From a checkpoint of a small CTC audio transcriber.
Training: adamw at rate 0.0038, 6100 steps, batches of 384.
Data: trained on read English sentences (LibriTTS-R), 149.9 epochs.
Rows from block 6, named by matrix and row number. Rows with one number belong to one channel. Each number is 50 + 10 x the weight over its row's rms, rounded and kept within 0 to 99. All counts start at 0.
# filt: filter width-5 conv, dilation 2 (model.blocks.6.filt.weight, 128x128x5, standardized in use), inputs 52-77, a 5 kernel for each
# gate: gate width-5 conv, dilation 2 (model.blocks.6.gate.weight, 128x128x5, standardized in use), inputs 52-77, a 5 kernel for each
filt.88:51 59 50 42 53 57 35 45 58 43 39 36 53 45 50 55 46 44 37 62 70 61 68 42 75 25 57 45 57 48 50 49 73 60 59 64 52 49 50 46 54 67 61 74 53 45 46 67 41 45 40 37 41 43 52 60 39 49 69 49 60 54 60 44 55 53 76 63 48 38 50 40 68 29 48 54 38 35 59 53 33 44 50 58 51 51 52 42 46 56 51 59 85 42 40 62 61 49 49 51 56 57 58 58 39 51 59 52 45 34 44 46 35 43 38 44 50 64 50 52 41 51 55 70 63 56 58 43 47 30
filt.89:41 32 31 48 62 58 79 44 46 61 48 48 74 65 57 44 44 56 53 49 48 39 47 42 58 36 44 60 34 46 35 49 30 59 43 40 36 79 50 43 40 33 52 64 67 56 50 43 54 58 43 40 54 60 57 52 72 63 70 62 60 49 62 43 61 33 25 47 58 50 56 53 35 65 58 57 46 48 53 57 54 61 54 44 57 37 50 50 46 44 54 47 48 55 53 64 56 60 40 35 46 42 59 62 52 62 67 46 55 69 25 50 39 59 47 54 56 47 39 49 50 48 35 38 56 52 47 34 50 45
filt.90:38 38 52 33 48 56 39 48 38 56 46 33 49 39 61 55 49 39 43 48 38 43 54 56 62 52 38 61 59 50 43 32 52 35 47 47 65 50 43 47 46 57 59 52 50 54 40 52 33 40 67 49 77 36 48 43 46 46 45 47 53 43 45 48 48 45 65 57 49 53 61 31 51 59 48 58 41 60 37 49 61 64 61 57 57 43 44 45 45 38 69 36 42 47 45 49 49 35 49 51 41 51 46 49 52 62 41 61 53 60 44 60 47 50 50 55 62 74 54 50 58 54 73 64 48 49 59 64 42 48
filt.91:48 50 53 58 49 59 49 37 41 36 41 42 57 46 47 68 40 76 44 49 49 41 64 51 47 27 41 56 42 38 50 47 44 59 50 56 58 53 66 62 63 76 49 50 47 44 42 52 36 38 49 63 50 65 43 45 37 47 55 58 52 43 65 47 39 61 48 55 56 63 32 32 39 62 53 42 41 30 51 49 45 41 42 53 43 57 54 46 46 47 59 60 72 47 47 46 44 51 56 63 49 48 31 51 45 65 42 32 53 50 39 48 47 46 65 42 51 65 46 55 49 51 42 52 54 47 53 36 27 38
filt.92:42 59 52 35 39 52 56 66 44 38 60 66 57 68 67 37 58 53 63 56 55 41 29 59 46 69 42 46 47 56 43 44 43 44 48 38 43 55 56 66 45 44 33 58 50 42 39 42 47 56 48 56 47 58 60 49 47 58 50 51 73 69 40 56 47 48 61 62 44 34 35 48 53 45 42 64 55 47 60 55 58 53 31 39 42 53 44 54 46 42 44 46 46 53 38 34 47 60 50 39 53 61 52 35 47 30 30 48 40 42 51 47 48 34 42 38 33 44 57 45 62 50 43 45 47 35 39 45 65 38
filt.93:38 52 61 41 54 58 53 75 62 42 47 50 19 63 70 38 49 26 42 53 47 43 36 58 50 41 61 51 65 58 50 47 36 61 60 55 34 35 59 44 60 47 43 40 51 33 70 40 63 46 46 41 54 42 42 59 43 41 67 60 49 42 52 54 57 51 56 26 49 37 49 53 75 38 62 44 80 44 63 41 55 45 18 61 44 56 38 42 51 47 54 69 48 50 51 52 34 73 38 48 55 44 40 36 57 62 67 49 57 63 57 32 46 51 45 40 46 54 43 46 56 53 50 56 45 46 61 49 57 53
filt.94:49 36 46 60 49 36 56 41 48 51 52 47 66 65 48 52 46 46 47 49 49 41 43 57 48 39 45 33 57 46 43 70 69 51 56 55 51 43 61 33 59 55 54 48 58 53 51 75 84 45 61 56 34 41 46 47 48 56 31 54 62 55 60 29 43 33 38 34 52 58 49 48 55 48 51 45 53 54 48 59 50 57 66 40 60 44 54 47 50 38 55 60 46 50 57 58 42 55 62 59 53 42 48 58 50 62 46 35 63 53 43 42 66 31 52 44 57 44 46 59 34 46 67 46 55 52 45 49 48 39
filt.95:59 59 48 60 48 54 59 39 63 28 64 71 47 63 57 72 58 29 45 68 53 50 54 86 75 56 44 50 41 38 37 48 48 53 57 52 42 44 38 54 50 66 71 63 57 57 48 43 53 43 51 41 50 39 50 59 63 58 50 42 46 40 36 56 56 38 50 47 61 33 28 44 65 65 51 59 53 54 57 45 51 51 54 49 32 51 63 57 46 46 53 33 49 56 58 61 55 68 61 60 53 44 49 40 46 53 47 40 57 55 60 52 47 41 51 45 48 55 52 47 28 46 53 70 64 39 47 33 27 45
filt.96:50 50 60 51 42 72 64 73 54 57 61 66 61 45 58 41 56 47 73 49 52 46 52 54 49 58 24 46 48 49 55 44 42 48 38 58 42 58 38 56 53 58 53 41 44 34 33 54 75 54 54 45 56 44 44 53 41 46 47 53 44 55 32 34 51 50 35 41 49 55 46 25 54 58 55 46 41 61 47 52 41 46 46 44 45 42 56 52 40 62 43 12 34 51 62 53 49 56 60 48 32 41 48 61 45 52 46 53 56 62 64 72 48 31 40 40 38 43 60 38 50 38 29 38 21 58 71 58 62 69
filt.97:45 41 42 41 54 53 45 56 39 48 31 23 48 53 54 54 54 44 62 46 51 47 47 51 42 59 54 45 59 39 39 35 64 39 33 43 61 45 59 48 58 47 53 50 44 62 55 59 56 41 49 47 50 59 46 43 36 45 58 59 50 52 50 55 52 41 25 46 76 53 54 38 49 61 56 46 35 56 51 53 40 45 66 51 59 51 67 48 33 47 42 42 36 67 51 55 64 49 40 61 43 56 35 59 64 65 28 59 63 47 55 60 55 43 60 56 42 52 64 57 37 43 48 49 46 70 81 63 52 54
filt.98:38 72 10 54 56 47 43 68 39 45 47 53 42 56 41 47 61 42 56 47 52 48 54 52 51 52 28 58 38 55 50 58 59 41 51 49 62 46 55 52 50 43 56 48 51 53 70 38 45 45 52 48 58 61 48 53 44 64 45 48 59 62 21 73 48 43 46 63 55 35 47 42 61 45 56 51 55 42 52 49 58 43 57 51 45 58 57 59 53 55 40 55 38 47 42 59 40 59 52 43 49 51 68 25 49 40 60 75 17 48 46 40 57 44 59 57 35 62 63 45 51 44 58 58 52 57 60 35 63 54
filt.99:47 35 47 52 50 43 46 40 54 52 62 83 57 68 51 43 32 38 50 55 35 47 56 61 34 52 32 35 78 56 66 57 57 52 59 56 46 58 45 42 50 69 48 48 48 72 51 50 72 54 48 34 30 46 50 42 32 46 64 42 42 58 53 60 53 62 40 42 43 58 52 41 55 44 55 58 49 39 67 56 43 49 44 72 68 58 58 58 40 59 57 48 53 48 58 45 73 70 49 49 51 54 50 50 50 56 34 49 61 49 51 55 49 71 47 47 52 52 51 73 67 54 45 65 52 41 54 53 45 53
filt.100:52 70 37 44 51 47 49 41 50 58 32 47 51 38 51 55 48 53 42 48 37 47 50 24 42 53 39 53 38 50 61 56 71 39 53 52 29 66 53 47 45 53 41 49 61 59 56 63 52 50 58 25 51 53 41 52 46 55 59 58 48 55 30 56 50 42 27 62 62 49 48 26 56 42 45 32 42 46 43 51 53 37 64 43 49 48 58 41 50 54 65 36 59 51 46 51 54 38 64 56 54 45 53 52 39 46 43 69 52 57 33 57 54 50 62 36 17 44 55 44 59 44 26 46 48 58 70 53 53 51
filt.101:48 54 38 36 48 37 29 52 50 55 45 56 58 53 49 51 61 45 59 51 63 71 45 59 55 57 70 56 41 55 45 36 67 61 52 49 56 55 46 42 43 54 61 57 55 62 49 39 43 48 47 21 27 54 49 41 26 46 61 48 67 61 57 52 55 39 46 50 66 56 50 22 66 37 61 47 58 37 35 51 48 28 43 53 59 55 83 52 47 48 66 55 47 63 51 59 55 46 55 67 46 61 70 45 48 43 35 55 52 46 57 57 47 45 33 43 53 48 54 60 52 50 44 54 53 58 56 55 57 57
filt.102:54 59 48 57 46 38 45 42 44 39 49 32 46 56 44 49 29 38 35 48 35 42 52 47 40 52 47 51 48 56 47 43 42 46 47 75 51 58 52 47 50 58 40 30 39 49 63 34 39 36 56 53 62 52 46 55 40 45 43 51 48 61 37 46 45 49 41 59 64 58 35 41 51 42 57 64 33 44 60 49 45 44 61 44 51 52 66 56 53 58 55 52 59 53 62 59 64 40 47 51 54 57 56 53 51 53 30 42 65 46 26 36 48 58 58 48 63 40 49 44 49 62 51 56 41 63 49 52 49 47
filt.103:58 71 55 62 50 46 43 46 55 38 45 38 47 40 52 61 48 52 55 60 50 52 49 49 57 47 64 57 56 54 43 52 53 53 44 48 58 35 36 45 44 46 51 50 47 63 67 63 51 44 44 50 57 55 30 42 64 65 57 60 51 69 52 59 53 56 52 54 55 45 63 91 78 55 41 48 58 54 55 36 43 58 44 50 51 42 40 42 43 52 56 53 50 51 51 44 58 70 62 49 56 60 48 50 56 53 60 43 50 59 35 41 53 52 52 47 51 42 49 53 65 60 67 60 58 44 49 45 47 46
filt.104:43 38 38 42 52 59 43 46 36 40 35 39 51 63 51 56 38 50 52 64 69 57 42 21 41 64 39 38 27 26 47 34 51 61 72 44 55 38 52 46 52 45 41 61 33 32 49 58 50 44 51 37 45 72 55 51 65 71 53 44 59 40 27 46 61 49 21 61 45 52 42 32 28 38 45 60 41 50 36 52 38 54 57 66 45 54 61 59 58 52 56 35 43 45 46 47 76 42 22 47 42 39 41 40 35 50 48 50 57 68 64 56 58 68 51 47 62 49 47 49 39 49 60 49 67 51 57 34 39 41
filt.105:61 52 46 56 42 65 58 39 21 51 55 44 48 50 56 62 49 47 53 49 35 49 74 45 53 60 56 64 76 48 58 45 29 45 55 49 55 50 54 55 44 48 68 54 48 57 53 49 48 54 43 59 56 50 41 50 34 37 51 57 61 45 45 59 46 62 55 30 35 44 60 50 49 33 55 60 60 74 74 46 38 57 58 46 60 61 53 52 63 30 46 32 72 75 51 44 46 57 41 50 52 49 39 29 42 52 41 39 42 51 36 40 44 62 55 46 47 44 45 37 62 54 37 61 41 64 68 66 47 52
filt.106:57 54 41 40 45 59 45 58 67 41 60 44 66 53 47 56 46 25 41 43 55 31 35 39 55 46 51 43 46 41 78 57 45 57 30 39 50 44 31 43 63 52 48 45 54 37 53 47 52 62 58 66 47 53 42 60 37 56 40 46 35 34 29 30 34 51 58 50 48 55 75 54 36 46 41 45 61 69 52 54 47 44 50 45 51 56 40 39 59 51 62 56 42 30 45 53 42 51 59 61 51 47 51 48 41 47 48 59 28 37 49 38 40 49 48 50 58 52 47 53 58 62 63 59 49 48 52 56 58 57
filt.107:63 69 50 50 36 47 41 38 50 45 58 58 63 50 60 39 67 50 31 52 46 38 53 38 52 55 56 33 44 52 54 46 58 56 49 60 62 42 52 59 62 49 58 64 41 50 46 44 56 70 51 56 60 54 59 48 43 64 60 64 43 38 59 61 62 69 56 57 38 54 40 60 41 57 56 49 31 43 52 36 51 44 51 28 41 31 45 29 26 49 32 50 47 57 39 39 66 52 60 49 45 31 50 47 46 51 59 46 48 47 59 58 78 48 50 52 38 32 40 43 56 66 40 36 33 42 45 49 36 48
filt.108:48 53 56 67 55 57 37 50 37 42 50 49 60 59 54 63 53 43 36 45 49 43 21 40 41 48 46 37 28 57 54 53 49 76 53 44 33 37 63 48 65 43 65 61 42 54 51 51 42 55 38 51 49 54 54 42 40 72 82 53 49 40 40 41 55 58 45 43 50 50 52 29 42 45 46 47 44 67 47 53 40 61 41 52 54 56 52 40 62 68 48 39 40 44 46 48 39 37 32 50 50 46 50 56 61 53 37 46 39 51 53 76 62 67 54 51 56 49 55 63 54 59 44 49 50 45 52 42 51 50
filt.109:57 57 17 54 54 49 43 69 43 41 56 56 32 52 49 43 58 35 44 56 55 58 46 54 54 46 35 65 62 45 48 51 45 54 45 50 53 53 47 51 50 43 65 64 49 55 57 42 45 48 43 39 59 59 44 49 45 68 49 48 53 50 20 71 53 49 46 50 60 40 46 51 77 39 56 51 46 35 60 48 52 46 51 60 48 49 49 62 54 47 51 53 39 66 46 53 56 51 60 39 49 53 78 30 37 47 50 75 32 44 54 52 50 43 58 44 43 75 62 39 47 47 64 51 42 58 55 29 69 48
filt.110:58 60 68 44 50 58 53 57 61 48 53 48 37 54 61 72 52 44 50 68 65 64 64 46 33 42 46 60 59 45 48 46 51 33 42 48 49 49 30 53 56 45 50 51 55 41 52 62 55 63 66 66 50 53 47 47 56 48 37 39 52 49 41 45 40 46 51 54 50 50 37 41 37 29 59 45 47 52 48 57 48 46 38 27 62 54 51 30 33 49 51 27 56 57 74 45 42 37 66 28 67 48 43 58 54 28 52 63 59 57 63 41 43 48 60 56 56 52 53 60 45 68 63 48 48 50 67 51 65 47
filt.111:41 49 51 48 34 60 85 65 49 47 44 41 61 48 44 66 38 46 51 45 62 89 71 48 54 56 51 51 52 57 57 39 45 49 39 61 73 63 63 55 47 34 26 43 38 57 64 38 48 36 40 36 26 28 25 24 40 46 52 52 39 46 55 35 48 54 57 52 37 51 43 37 47 52 44 39 73 69 50 52 39 43 53 48 57 51 45 52 55 46 37 39 46 39 46 39 66 38 48 47 43 49 62 51 58 50 71 57 52 52 43 36 29 53 43 48 43 41 55 42 42 47 51 34 43 43 56 60 63 57
filt.112:35 45 39 45 58 47 39 36 75 58 43 40 27 45 32 52 49 55 50 53 71 29 53 56 40 37 26 51 60 43 39 46 53 45 47 57 42 36 62 49 40 39 50 69 46 60 49 71 46 55 46 13 59 78 52 60 66 49 59 42 59 54 41 56 44 44 33 65 50 49 50 50 67 39 44 28 41 41 52 48 47 41 48 63 44 63 56 51 38 60 34 24 54 64 57 59 52 25 62 61 33 50 52 42 53 42 52 57 46 56 43 53 75 51 57 46 34 64 61 53 44 34 51 79 55 51 56 34 50 40
filt.113:48 55 59 54 41 64 43 48 52 54 55 42 50 42 48 42 65 36 60 53 40 59 58 36 44 63 50 45 39 44 56 46 45 45 76 59 45 41 49 60 39 59 40 51 45 44 48 60 54 51 52 56 45 45 39 45 20 37 39 42 48 46 51 54 39 48 50 33 34 49 52 62 36 29 53 53 56 60 42 34 50 41 37 49 50 40 30 43 47 43 49 53 57 46 52 46 42 38 27 44 48 43 51 56 44 53 58 61 47 48 44 40 35 52 50 50 75 59 37 54 50 72 52 34 52 50 54 81 75 58
filt.114:52 34 48 44 54 38 42 56 66 59 54 45 67 70 50 73 61 41 47 29 54 53 33 39 31 56 60 46 57 35 42 33 28 38 52 37 49 55 53 53 46 46 45 66 69 50 54 33 41 31 54 70 63 52 48 64 66 67 65 66 60 71 55 64 53 41 39 51 60 56 41 47 31 49 53 44 59 38 41 43 56 26 36 60 53 37 39 39 44 53 56 57 53 57 64 42 61 46 41 47 49 51 41 43 51 49 68 69 65 75 56 39 55 37 46 52 52 66 63 64 54 50 29 48 52 48 37 51 48 52
gate.88:47 47 41 58 49 40 32 46 43 48 39 40 47 49 55 52 46 34 51 48 67 52 61 57 58 51 48 50 66 54 43 77 48 41 59 40 53 54 48 36 55 63 48 49 65 55 66 66 58 42 43 61 35 34 57 52 50 37 30 57 55 44 41 40 28 66 68 46 41 50 57 73 48 37 46 48 43 51 46 54 39 61 44 51 39 54 58 48 42 45 44 53 47 34 49 50 57 67 44 59 53 68 59 47 46 45 42 50 42 58 50 58 43 71 42 53 45 42 31 52 56 50 64 42 42 57 45 63 60 35
gate.89:44 46 44 38 59 50 39 25 45 48 50 55 52 77 54 27 47 55 46 34 62 35 49 72 48 57 21 49 52 47 48 44 64 57 59 54 47 55 58 58 56 67 46 60 54 44 48 34 75 59 53 54 47 49 64 39 63 57 60 62 51 59 39 57 36 54 56 58 62 58 43 28 43 48 54 44 47 61 56 42 44 49 30 43 56 52 52 51 61 56 54 31 37 34 41 55 62 36 58 54 43 41 45 49 59 37 38 64 59 66 55 55 50 47 52 44 38 33 62 42 66 55 36 45 44 59 58 63 52 58
gate.90:42 53 53 53 50 57 46 49 49 42 38 53 40 43 53 68 45 30 63 56 45 85 61 52 39 35 37 57 46 42 59 41 45 74 63 51 45 58 61 52 65 31 77 71 51 30 71 54 53 65 56 44 53 50 48 51 44 48 54 46 54 49 56 46 51 54 44 44 52 55 49 46 55 51 42 31 15 53 67 51 34 41 46 43 32 57 63 63 54 55 44 39 52 55 52 57 84 60 52 43 49 72 47 46 58 56 49 72 49 51 41 25 50 40 53 37 40 54 48 46 37 49 45 54 55 51 63 42 54 49
gate.91:34 43 56 53 46 56 47 37 56 50 70 48 50 62 70 40 66 44 43 50 39 40 45 51 59 48 49 45 44 43 68 65 61 53 54 58 55 42 57 57 51 71 60 51 45 47 61 42 44 65 52 52 44 51 53 56 57 61 64 59 54 57 48 34 55 41 39 36 39 51 58 52 41 47 56 52 52 49 53 48 45 22 47 22 42 48 47 33 49 61 68 42 45 41 40 70 49 51 58 50 53 49 40 44 59 47 29 36 30 55 19 39 57 68 53 60 52 27 46 44 44 45 49 45 51 46 49 35 63 43
gate.92:62 59 55 66 48 60 39 56 64 44 58 60 42 54 59 55 46 42 47 54 29 38 60 75 59 49 56 54 54 51 50 29 41 57 63 47 43 52 52 47 52 69 58 42 48 46 54 63 64 42 53 41 63 57 60 48 47 60 57 56 59 51 56 61 41 47 47 63 53 54 40 25 46 53 50 39 60 44 51 59 36 51 58 56 49 56 63 55 62 58 38 38 53 82 55 53 28 58 44 66 43 41 35 30 46 50 59 56 66 76 53 42 42 59 51 51 56 51 53 45 46 44 33 64 27 50 50 44 38 34
gate.93:70 54 51 50 43 46 42 46 29 47 47 34 39 51 55 40 43 69 50 52 45 48 36 48 68 59 38 47 49 62 44 58 57 45 49 70 42 42 58 53 50 65 67 58 39 67 50 50 54 60 44 52 42 45 53 34 58 41 50 58 40 41 35 48 49 58 54 50 55 57 49 50 46 46 63 33 45 31 53 65 51 49 43 43 43 54 56 64 54 53 56 32 32 57 45 51 30 55 50 58 50 47 71 47 40 40 49 52 62 67 55 54 48 44 49 54 74 49 49 46 56 27 68 40 43 54 36 35 49 45
gate.94:55 59 62 70 43 47 58 63 57 57 33 29 49 52 40 67 75 57 56 53 44 50 53 48 51 39 39 54 84 72 50 54 69 46 41 48 39 48 19 51 77 63 61 55 60 45 53 44 32 56 48 57 52 40 48 42 55 57 59 43 55 58 45 70 52 46 42 37 47 41 56 35 46 55 39 60 58 57 30 42 40 60 58 46 38 37 53 57 49 54 36 36 45 51 64 37 54 62 53 42 35 40 34 59 66 51 45 54 49 55 42 47 41 56 53 55 36 49 63 50 52 40 45 60 65 48 60 38 51 52
gate.95:55 62 46 58 57 61 38 62 32 31 56 64 60 53 49 54 59 42 41 67 35 41 55 54 62 43 31 63 37 42 62 55 51 50 60 53 41 29 47 45 58 63 58 52 42 27 36 60 39 37 58 46 45 28 48 47 56 58 57 53 64 57 49 35 57 42 49 56 50 62 52 39 54 34 32 45 34 47 48 63 45 38 28 63 49 52 51 57 68 62 49 60 55 47 58 51 57 52 56 64 54 44 40 48 41 63 42 49 49 48 53 51 41 38 51 64 45 57 45 37 51 37 55 55 47 53 41 39 60 59
gate.96:52 66 57 46 63 36 48 41 53 49 57 39 45 57 49 65 50 55 40 45 59 28 30 43 63 46 51 56 54 41 33 84 67 58 51 34 56 56 40 61 61 74 75 62 70 34 41 50 47 41 59 47 75 41 44 53 61 55 52 58 56 46 47 48 48 60 52 56 35 57 40 57 49 51 50 39 39 47 59 75 38 50 46 37 46 56 41 59 67 67 43 35 53 29 47 71 48 46 38 34 51 44 50 54 52 53 41 44 62 64 67 53 50 61 51 69 43 69 47 57 57 41 58 50 63 57 45 42 51 41
gate.97:47 43 76 46 34 59 66 52 41 47 37 46 55 55 50 36 51 57 43 54 48 67 51 52 60 44 59 50 52 54 60 41 55 40 49 48 54 57 41 60 45 44 55 33 41 55 44 63 49 49 66 58 70 52 50 50 64 70 48 54 40 47 50 60 41 56 55 40 44 50 42 67 74 51 56 51 72 51 49 52 43 65 58 53 59 48 32 45 60 53 48 52 50 51 45 54 40 38 50 53 43 46 26 40 51 47 57 53 58 56 46 53 54 65 42 69 58 45 45 57 53 62 57 47 47 55 54 53 48 49
gate.98:54 44 49 61 52 38 41 65 30 41 55 54 43 51 50 46 58 38 62 63 64 51 45 54 58 52 55 59 49 40 51 61 40 48 53 54 21 53 59 60 37 35 54 59 40 51 51 39 33 44 53 44 64 46 48 64 58 72 53 44 39 58 64 54 54 49 51 42 37 48 34 49 59 39 41 55 48 41 56 49 70 67 51 35 55 44 50 48 46 43 47 44 52 49 46 59 65 53 40 42 48 62 55 54 57 60 67 58 47 64 58 51 44 46 42 51 58 50 43 50 49 54 35 60 49 47 33 36 37 39
gate.99:49 45 43 48 61 40 43 48 36 56 59 60 34 61 35 69 60 56 50 47 56 49 32 28 40 61 53 39 38 52 39 48 54 50 58 58 58 22 50 48 57 51 55 54 47 69 47 27 52 53 54 52 58 50 39 61 71 56 53 41 45 55 48 60 31 51 58 51 69 64 45 55 49 46 54 56 56 58 51 58 39 43 58 52 42 63 48 48 62 60 54 59 54 49 48 48 46 68 60 41 47 43 59 50 54 40 76 59 60 55 48 69 43 58 34 55 56 51 49 47 56 27 50 43 54 57 47 31 57 61
gate.100:60 45 43 42 53 55 65 52 60 59 46 48 38 48 55 53 55 33 52 59 35 38 49 42 62 36 48 38 48 71 75 39 50 78 64 63 49 50 64 52 50 51 49 41 61 48 49 44 72 37 75 64 51 42 57 41 48 53 67 44 48 34 58 53 48 51 43 41 33 47 53 48 53 56 43 47 40 55 33 42 69 39 53 49 63 54 56 41 59 54 50 38 38 56 60 53 42 51 54 44 54 55 44 46 51 57 33 48 47 65 26 44 41 43 50 52 41 57 73 64 56 56 44 29 50 33 62 61 40 36
gate.101:46 65 48 57 43 46 43 51 41 53 41 49 47 36 64 56 66 56 56 59 41 44 48 53 52 61 47 47 31 45 40 32 48 58 60 40 41 53 36 53 52 43 32 56 46 46 38 46 52 43 53 54 47 49 47 59 36 55 62 56 64 69 39 45 49 49 43 47 59 53 57 50 54 42 54 57 62 49 63 49 54 36 49 44 45 69 41 59 40 48 51 70 53 65 64 44 39 38 58 55 40 40 57 47 44 45 38 81 63 46 59 60 53 53 44 53 38 50 73 40 44 41 20 44 35 44 47 37 52 61
gate.102:38 50 51 49 44 45 47 35 32 52 47 36 52 40 53 45 48 54 65 60 47 65 58 37 55 46 55 51 46 36 81 55 52 50 42 35 38 47 46 43 58 27 37 62 56 53 58 39 39 36 51 51 53 41 45 43 41 52 55 57 68 56 43 54 65 59 68 44 60 57 52 42 41 51 41 54 58 48 44 37 58 49 42 53 55 46 48 61 56 47 50 45 45 43 52 39 61 44 38 58 43 64 45 56 50 53 64 64 63 38 27 24 48 68 58 66 42 49 45 44 34 50 46 38 47 57 68 52 60 56
gate.103:45 34 55 30 44 59 51 50 52 62 59 53 59 41 53 53 53 53 66 55 72 47 67 35 36 42 55 47 44 42 57 61 57 52 47 56 51 45 60 72 55 38 49 48 46 55 47 49 47 42 54 50 74 46 41 47 24 68 63 43 54 55 68 76 47 56 49 57 51 56 44 41 51 53 27 57 44 38 31 42 57 66 51 58 54 51 55 49 81 65 65 57 37 21 37 45 56 53 55 56 50 41 54 48 37 64 40 32 43 46 41 40 55 57 37 55 43 54 42 45 57 46 53 53 35 50 57 46 38 60
gate.104:57 47 40 37 55 64 51 60 58 54 50 43 46 53 68 58 51 39 61 58 45 46 37 40 42 48 47 43 41 34 40 51 68 57 54 48 72 62 44 49 25 51 60 49 55 58 68 64 52 51 34 40 43 35 44 36 27 56 70 61 51 48 43 49 57 59 64 47 52 36 51 65 58 49 46 51 57 53 38 38 49 48 44 57 56 62 45 64 55 42 36 46 54 54 53 44 28 60 39 58 66 62 63 37 51 48 68 61 51 53 53 39 53 43 41 47 39 49 37 47 52 56 45 62 46 43 55 59 34 41
gate.105:53 42 42 44 70 36 31 35 48 45 47 36 52 53 39 50 66 47 47 46 59 59 47 55 54 49 40 48 40 49 38 62 48 27 48 59 58 60 63 60 59 47 62 41 41 53 47 47 49 55 29 50 51 50 47 55 55 37 45 41 59 27 45 68 62 62 55 67 64 61 51 53 49 61 33 54 46 45 54 48 42 63 50 56 48 51 66 67 54 69 53 53 48 56 33 57 52 60 43 56 50 61 55 52 51 30 70 55 50 75 46 69 49 36 36 49 54 48 48 50 46 58 45 53 46 54 45 48 52 44
gate.106:55 61 60 48 47 36 46 54 34 34 45 25 38 75 58 58 44 38 38 39 53 64 48 54 48 34 58 53 49 59 44 43 54 50 38 82 58 50 42 52 60 39 38 41 55 56 51 55 56 72 48 58 52 52 52 21 32 61 42 43 66 67 58 47 51 58 56 32 57 52 60 55 41 52 50 58 51 71 53 51 54 37 48 26 42 62 67 55 53 54 57 37 53 48 52 55 47 60 49 57 50 49 49 45 48 57 41 55 54 58 43 38 37 59 45 62 72 51 35 47 61 67 60 52 52 57 61 60 61 34
gate.107:38 34 37 52 66 57 48 62 43 51 47 44 44 41 51 49 67 38 51 56 55 53 59 61 58 37 33 48 72 57 44 47 47 43 43 35 46 44 63 52 60 40 59 58 48 59 56 40 43 45 54 46 41 30 47 43 48 53 65 66 52 45 58 63 52 59 60 48 45 38 35 39 54 57 37 67 45 38 35 39 47 42 46 56 56 45 45 50 57 57 43 52 41 57 53 68 64 69 52 49 64 52 60 49 50 53 59 57 52 60 42 42 36 58 65 49 40 43 37 51 45 41 47 45 38 44 63 45 49 47
gate.108:55 72 70 44 58 50 56 42 50 52 41 51 39 65 61 76 77 49 32 36 59 35 40 41 45 45 52 45 62 55 46 42 62 67 51 56 59 70 56 55 51 58 45 60 39 49 57 50 40 55 44 64 53 49 56 58 59 49 48 52 32 47 57 52 44 60 53 43 72 62 56 53 43 63 49 62 60 46 45 49 18 29 42 36 47 52 67 53 34 36 57 58 53 49 52 56 72 59 65 61 44 51 60 55 42 61 64 57 28 56 28 41 44 54 60 45 42 43 51 58 39 34 34 64 68 73 73 66 50 60
gate.109:46 50 44 41 62 50 64 38 40 48 54 47 19 40 53 49 45 44 42 49 51 45 42 51 63 44 47 50 43 60 43 44 69 40 45 52 51 55 51 65 51 48 65 44 31 51 63 35 48 46 57 51 56 58 45 50 54 65 46 55 53 59 44 57 62 46 63 53 45 47 54 58 57 33 61 55 41 25 52 43 47 53 65 54 47 57 36 60 66 50 59 50 48 37 37 61 53 56 49 45 55 57 72 39 49 44 60 54 31 55 58 63 68 53 70 47 61 69 45 38 42 40 52 53 59 56 41 35 68 53
gate.110:53 52 47 48 34 48 59 33 56 57 62 51 53 65 54 47 68 51 48 50 30 35 33 61 39 41 30 61 57 47 57 55 53 37 51 38 34 49 51 79 52 61 64 63 28 41 43 57 39 46 41 57 60 51 36 46 51 61 47 48 58 58 55 38 38 52 44 55 61 64 58 76 57 51 56 50 44 45 54 58 35 59 63 40 44 53 37 58 47 46 45 26 49 50 41 46 57 59 55 24 48 49 56 44 21 52 63 47 52 36 65 51 53 59 51 44 41 36 48 48 62 55 49 53 31 53 60 46 46 36
gate.111:45 30 42 42 51 28 61 41 60 58 60 63 47 49 43 70 56 38 33 40 57 57 44 24 43 36 49 46 54 44 52 42 44 48 61 51 31 36 61 46 42 32 63 48 47 54 54 46 38 53 43 48 53 60 36 64 41 69 71 58 57 73 49 45 40 49 53 63 53 46 48 46 55 48 55 18 41 53 51 56 54 48 63 73 56 51 66 37 54 58 54 58 59 38 36 68 77 61 51 51 76 69 50 54 58 54 52 50 32 39 34 36 54 46 58 61 52 61 40 42 44 29 43 61 46 38 51 56 65 53
gate.112:47 21 41 51 37 43 46 42 36 43 55 48 48 66 59 45 55 75 48 60 59 43 37 69 43 42 19 46 41 36 72 67 50 60 49 67 40 60 59 50 50 49 44 64 53 57 46 56 52 54 60 46 35 57 49 46 60 58 59 67 50 48 58 46 59 60 49 42 44 50 45 47 45 57 44 33 32 55 34 42 61 67 46 65 57 39 55 78 51 45 38 22 28 47 38 50 55 43 30 41 51 33 36 55 35 58 44 56 64 68 34 47 74 46 46 65 48 53 56 61 67 65 46 47 47 59 47 48 42 44
gate.113:41 46 54 57 64 46 56 72 58 43 53 52 52 56 58 47 54 63 60 45 56 32 46 46 53 52 40 48 59 50 44 45 57 65 52 55 40 36 39 43 37 57 72 52 36 44 55 52 58 54 42 41 50 63 67 49 56 71 53 58 68 85 65 51 19 69 57 50 48 48 45 68 61 54 44 50 45 34 57 39 53 62 66 63 43 46 46 57 45 38 25 30 50 54 43 39 41 49 57 50 40 52 45 53 46 45 51 41 56 63 50 55 45 52 41 47 35 15 33 51 51 46 45 44 57 61 47 35 25 53
gate.114:40 40 55 58 58 32 42 61 55 48 44 41 67 71 55 46 52 32 53 63 60 50 52 60 46 52 45 65 68 45 61 60 54 54 55 44 60 52 57 51 46 54 49 69 62 44 48 63 69 44 52 61 64 36 58 48 58 52 58 42 58 23 34 40 44 41 52 56 51 59 69 67 61 54 63 52 68 52 48 44 49 21 39 35 47 63 60 61 63 59 69 74 55 32 47 50 37 39 46 47 59 42 37 48 69 58 42 42 53 61 40 51 43 37 68 62 53 58 60 63 45 35 62 57 53 55 53 50 62 44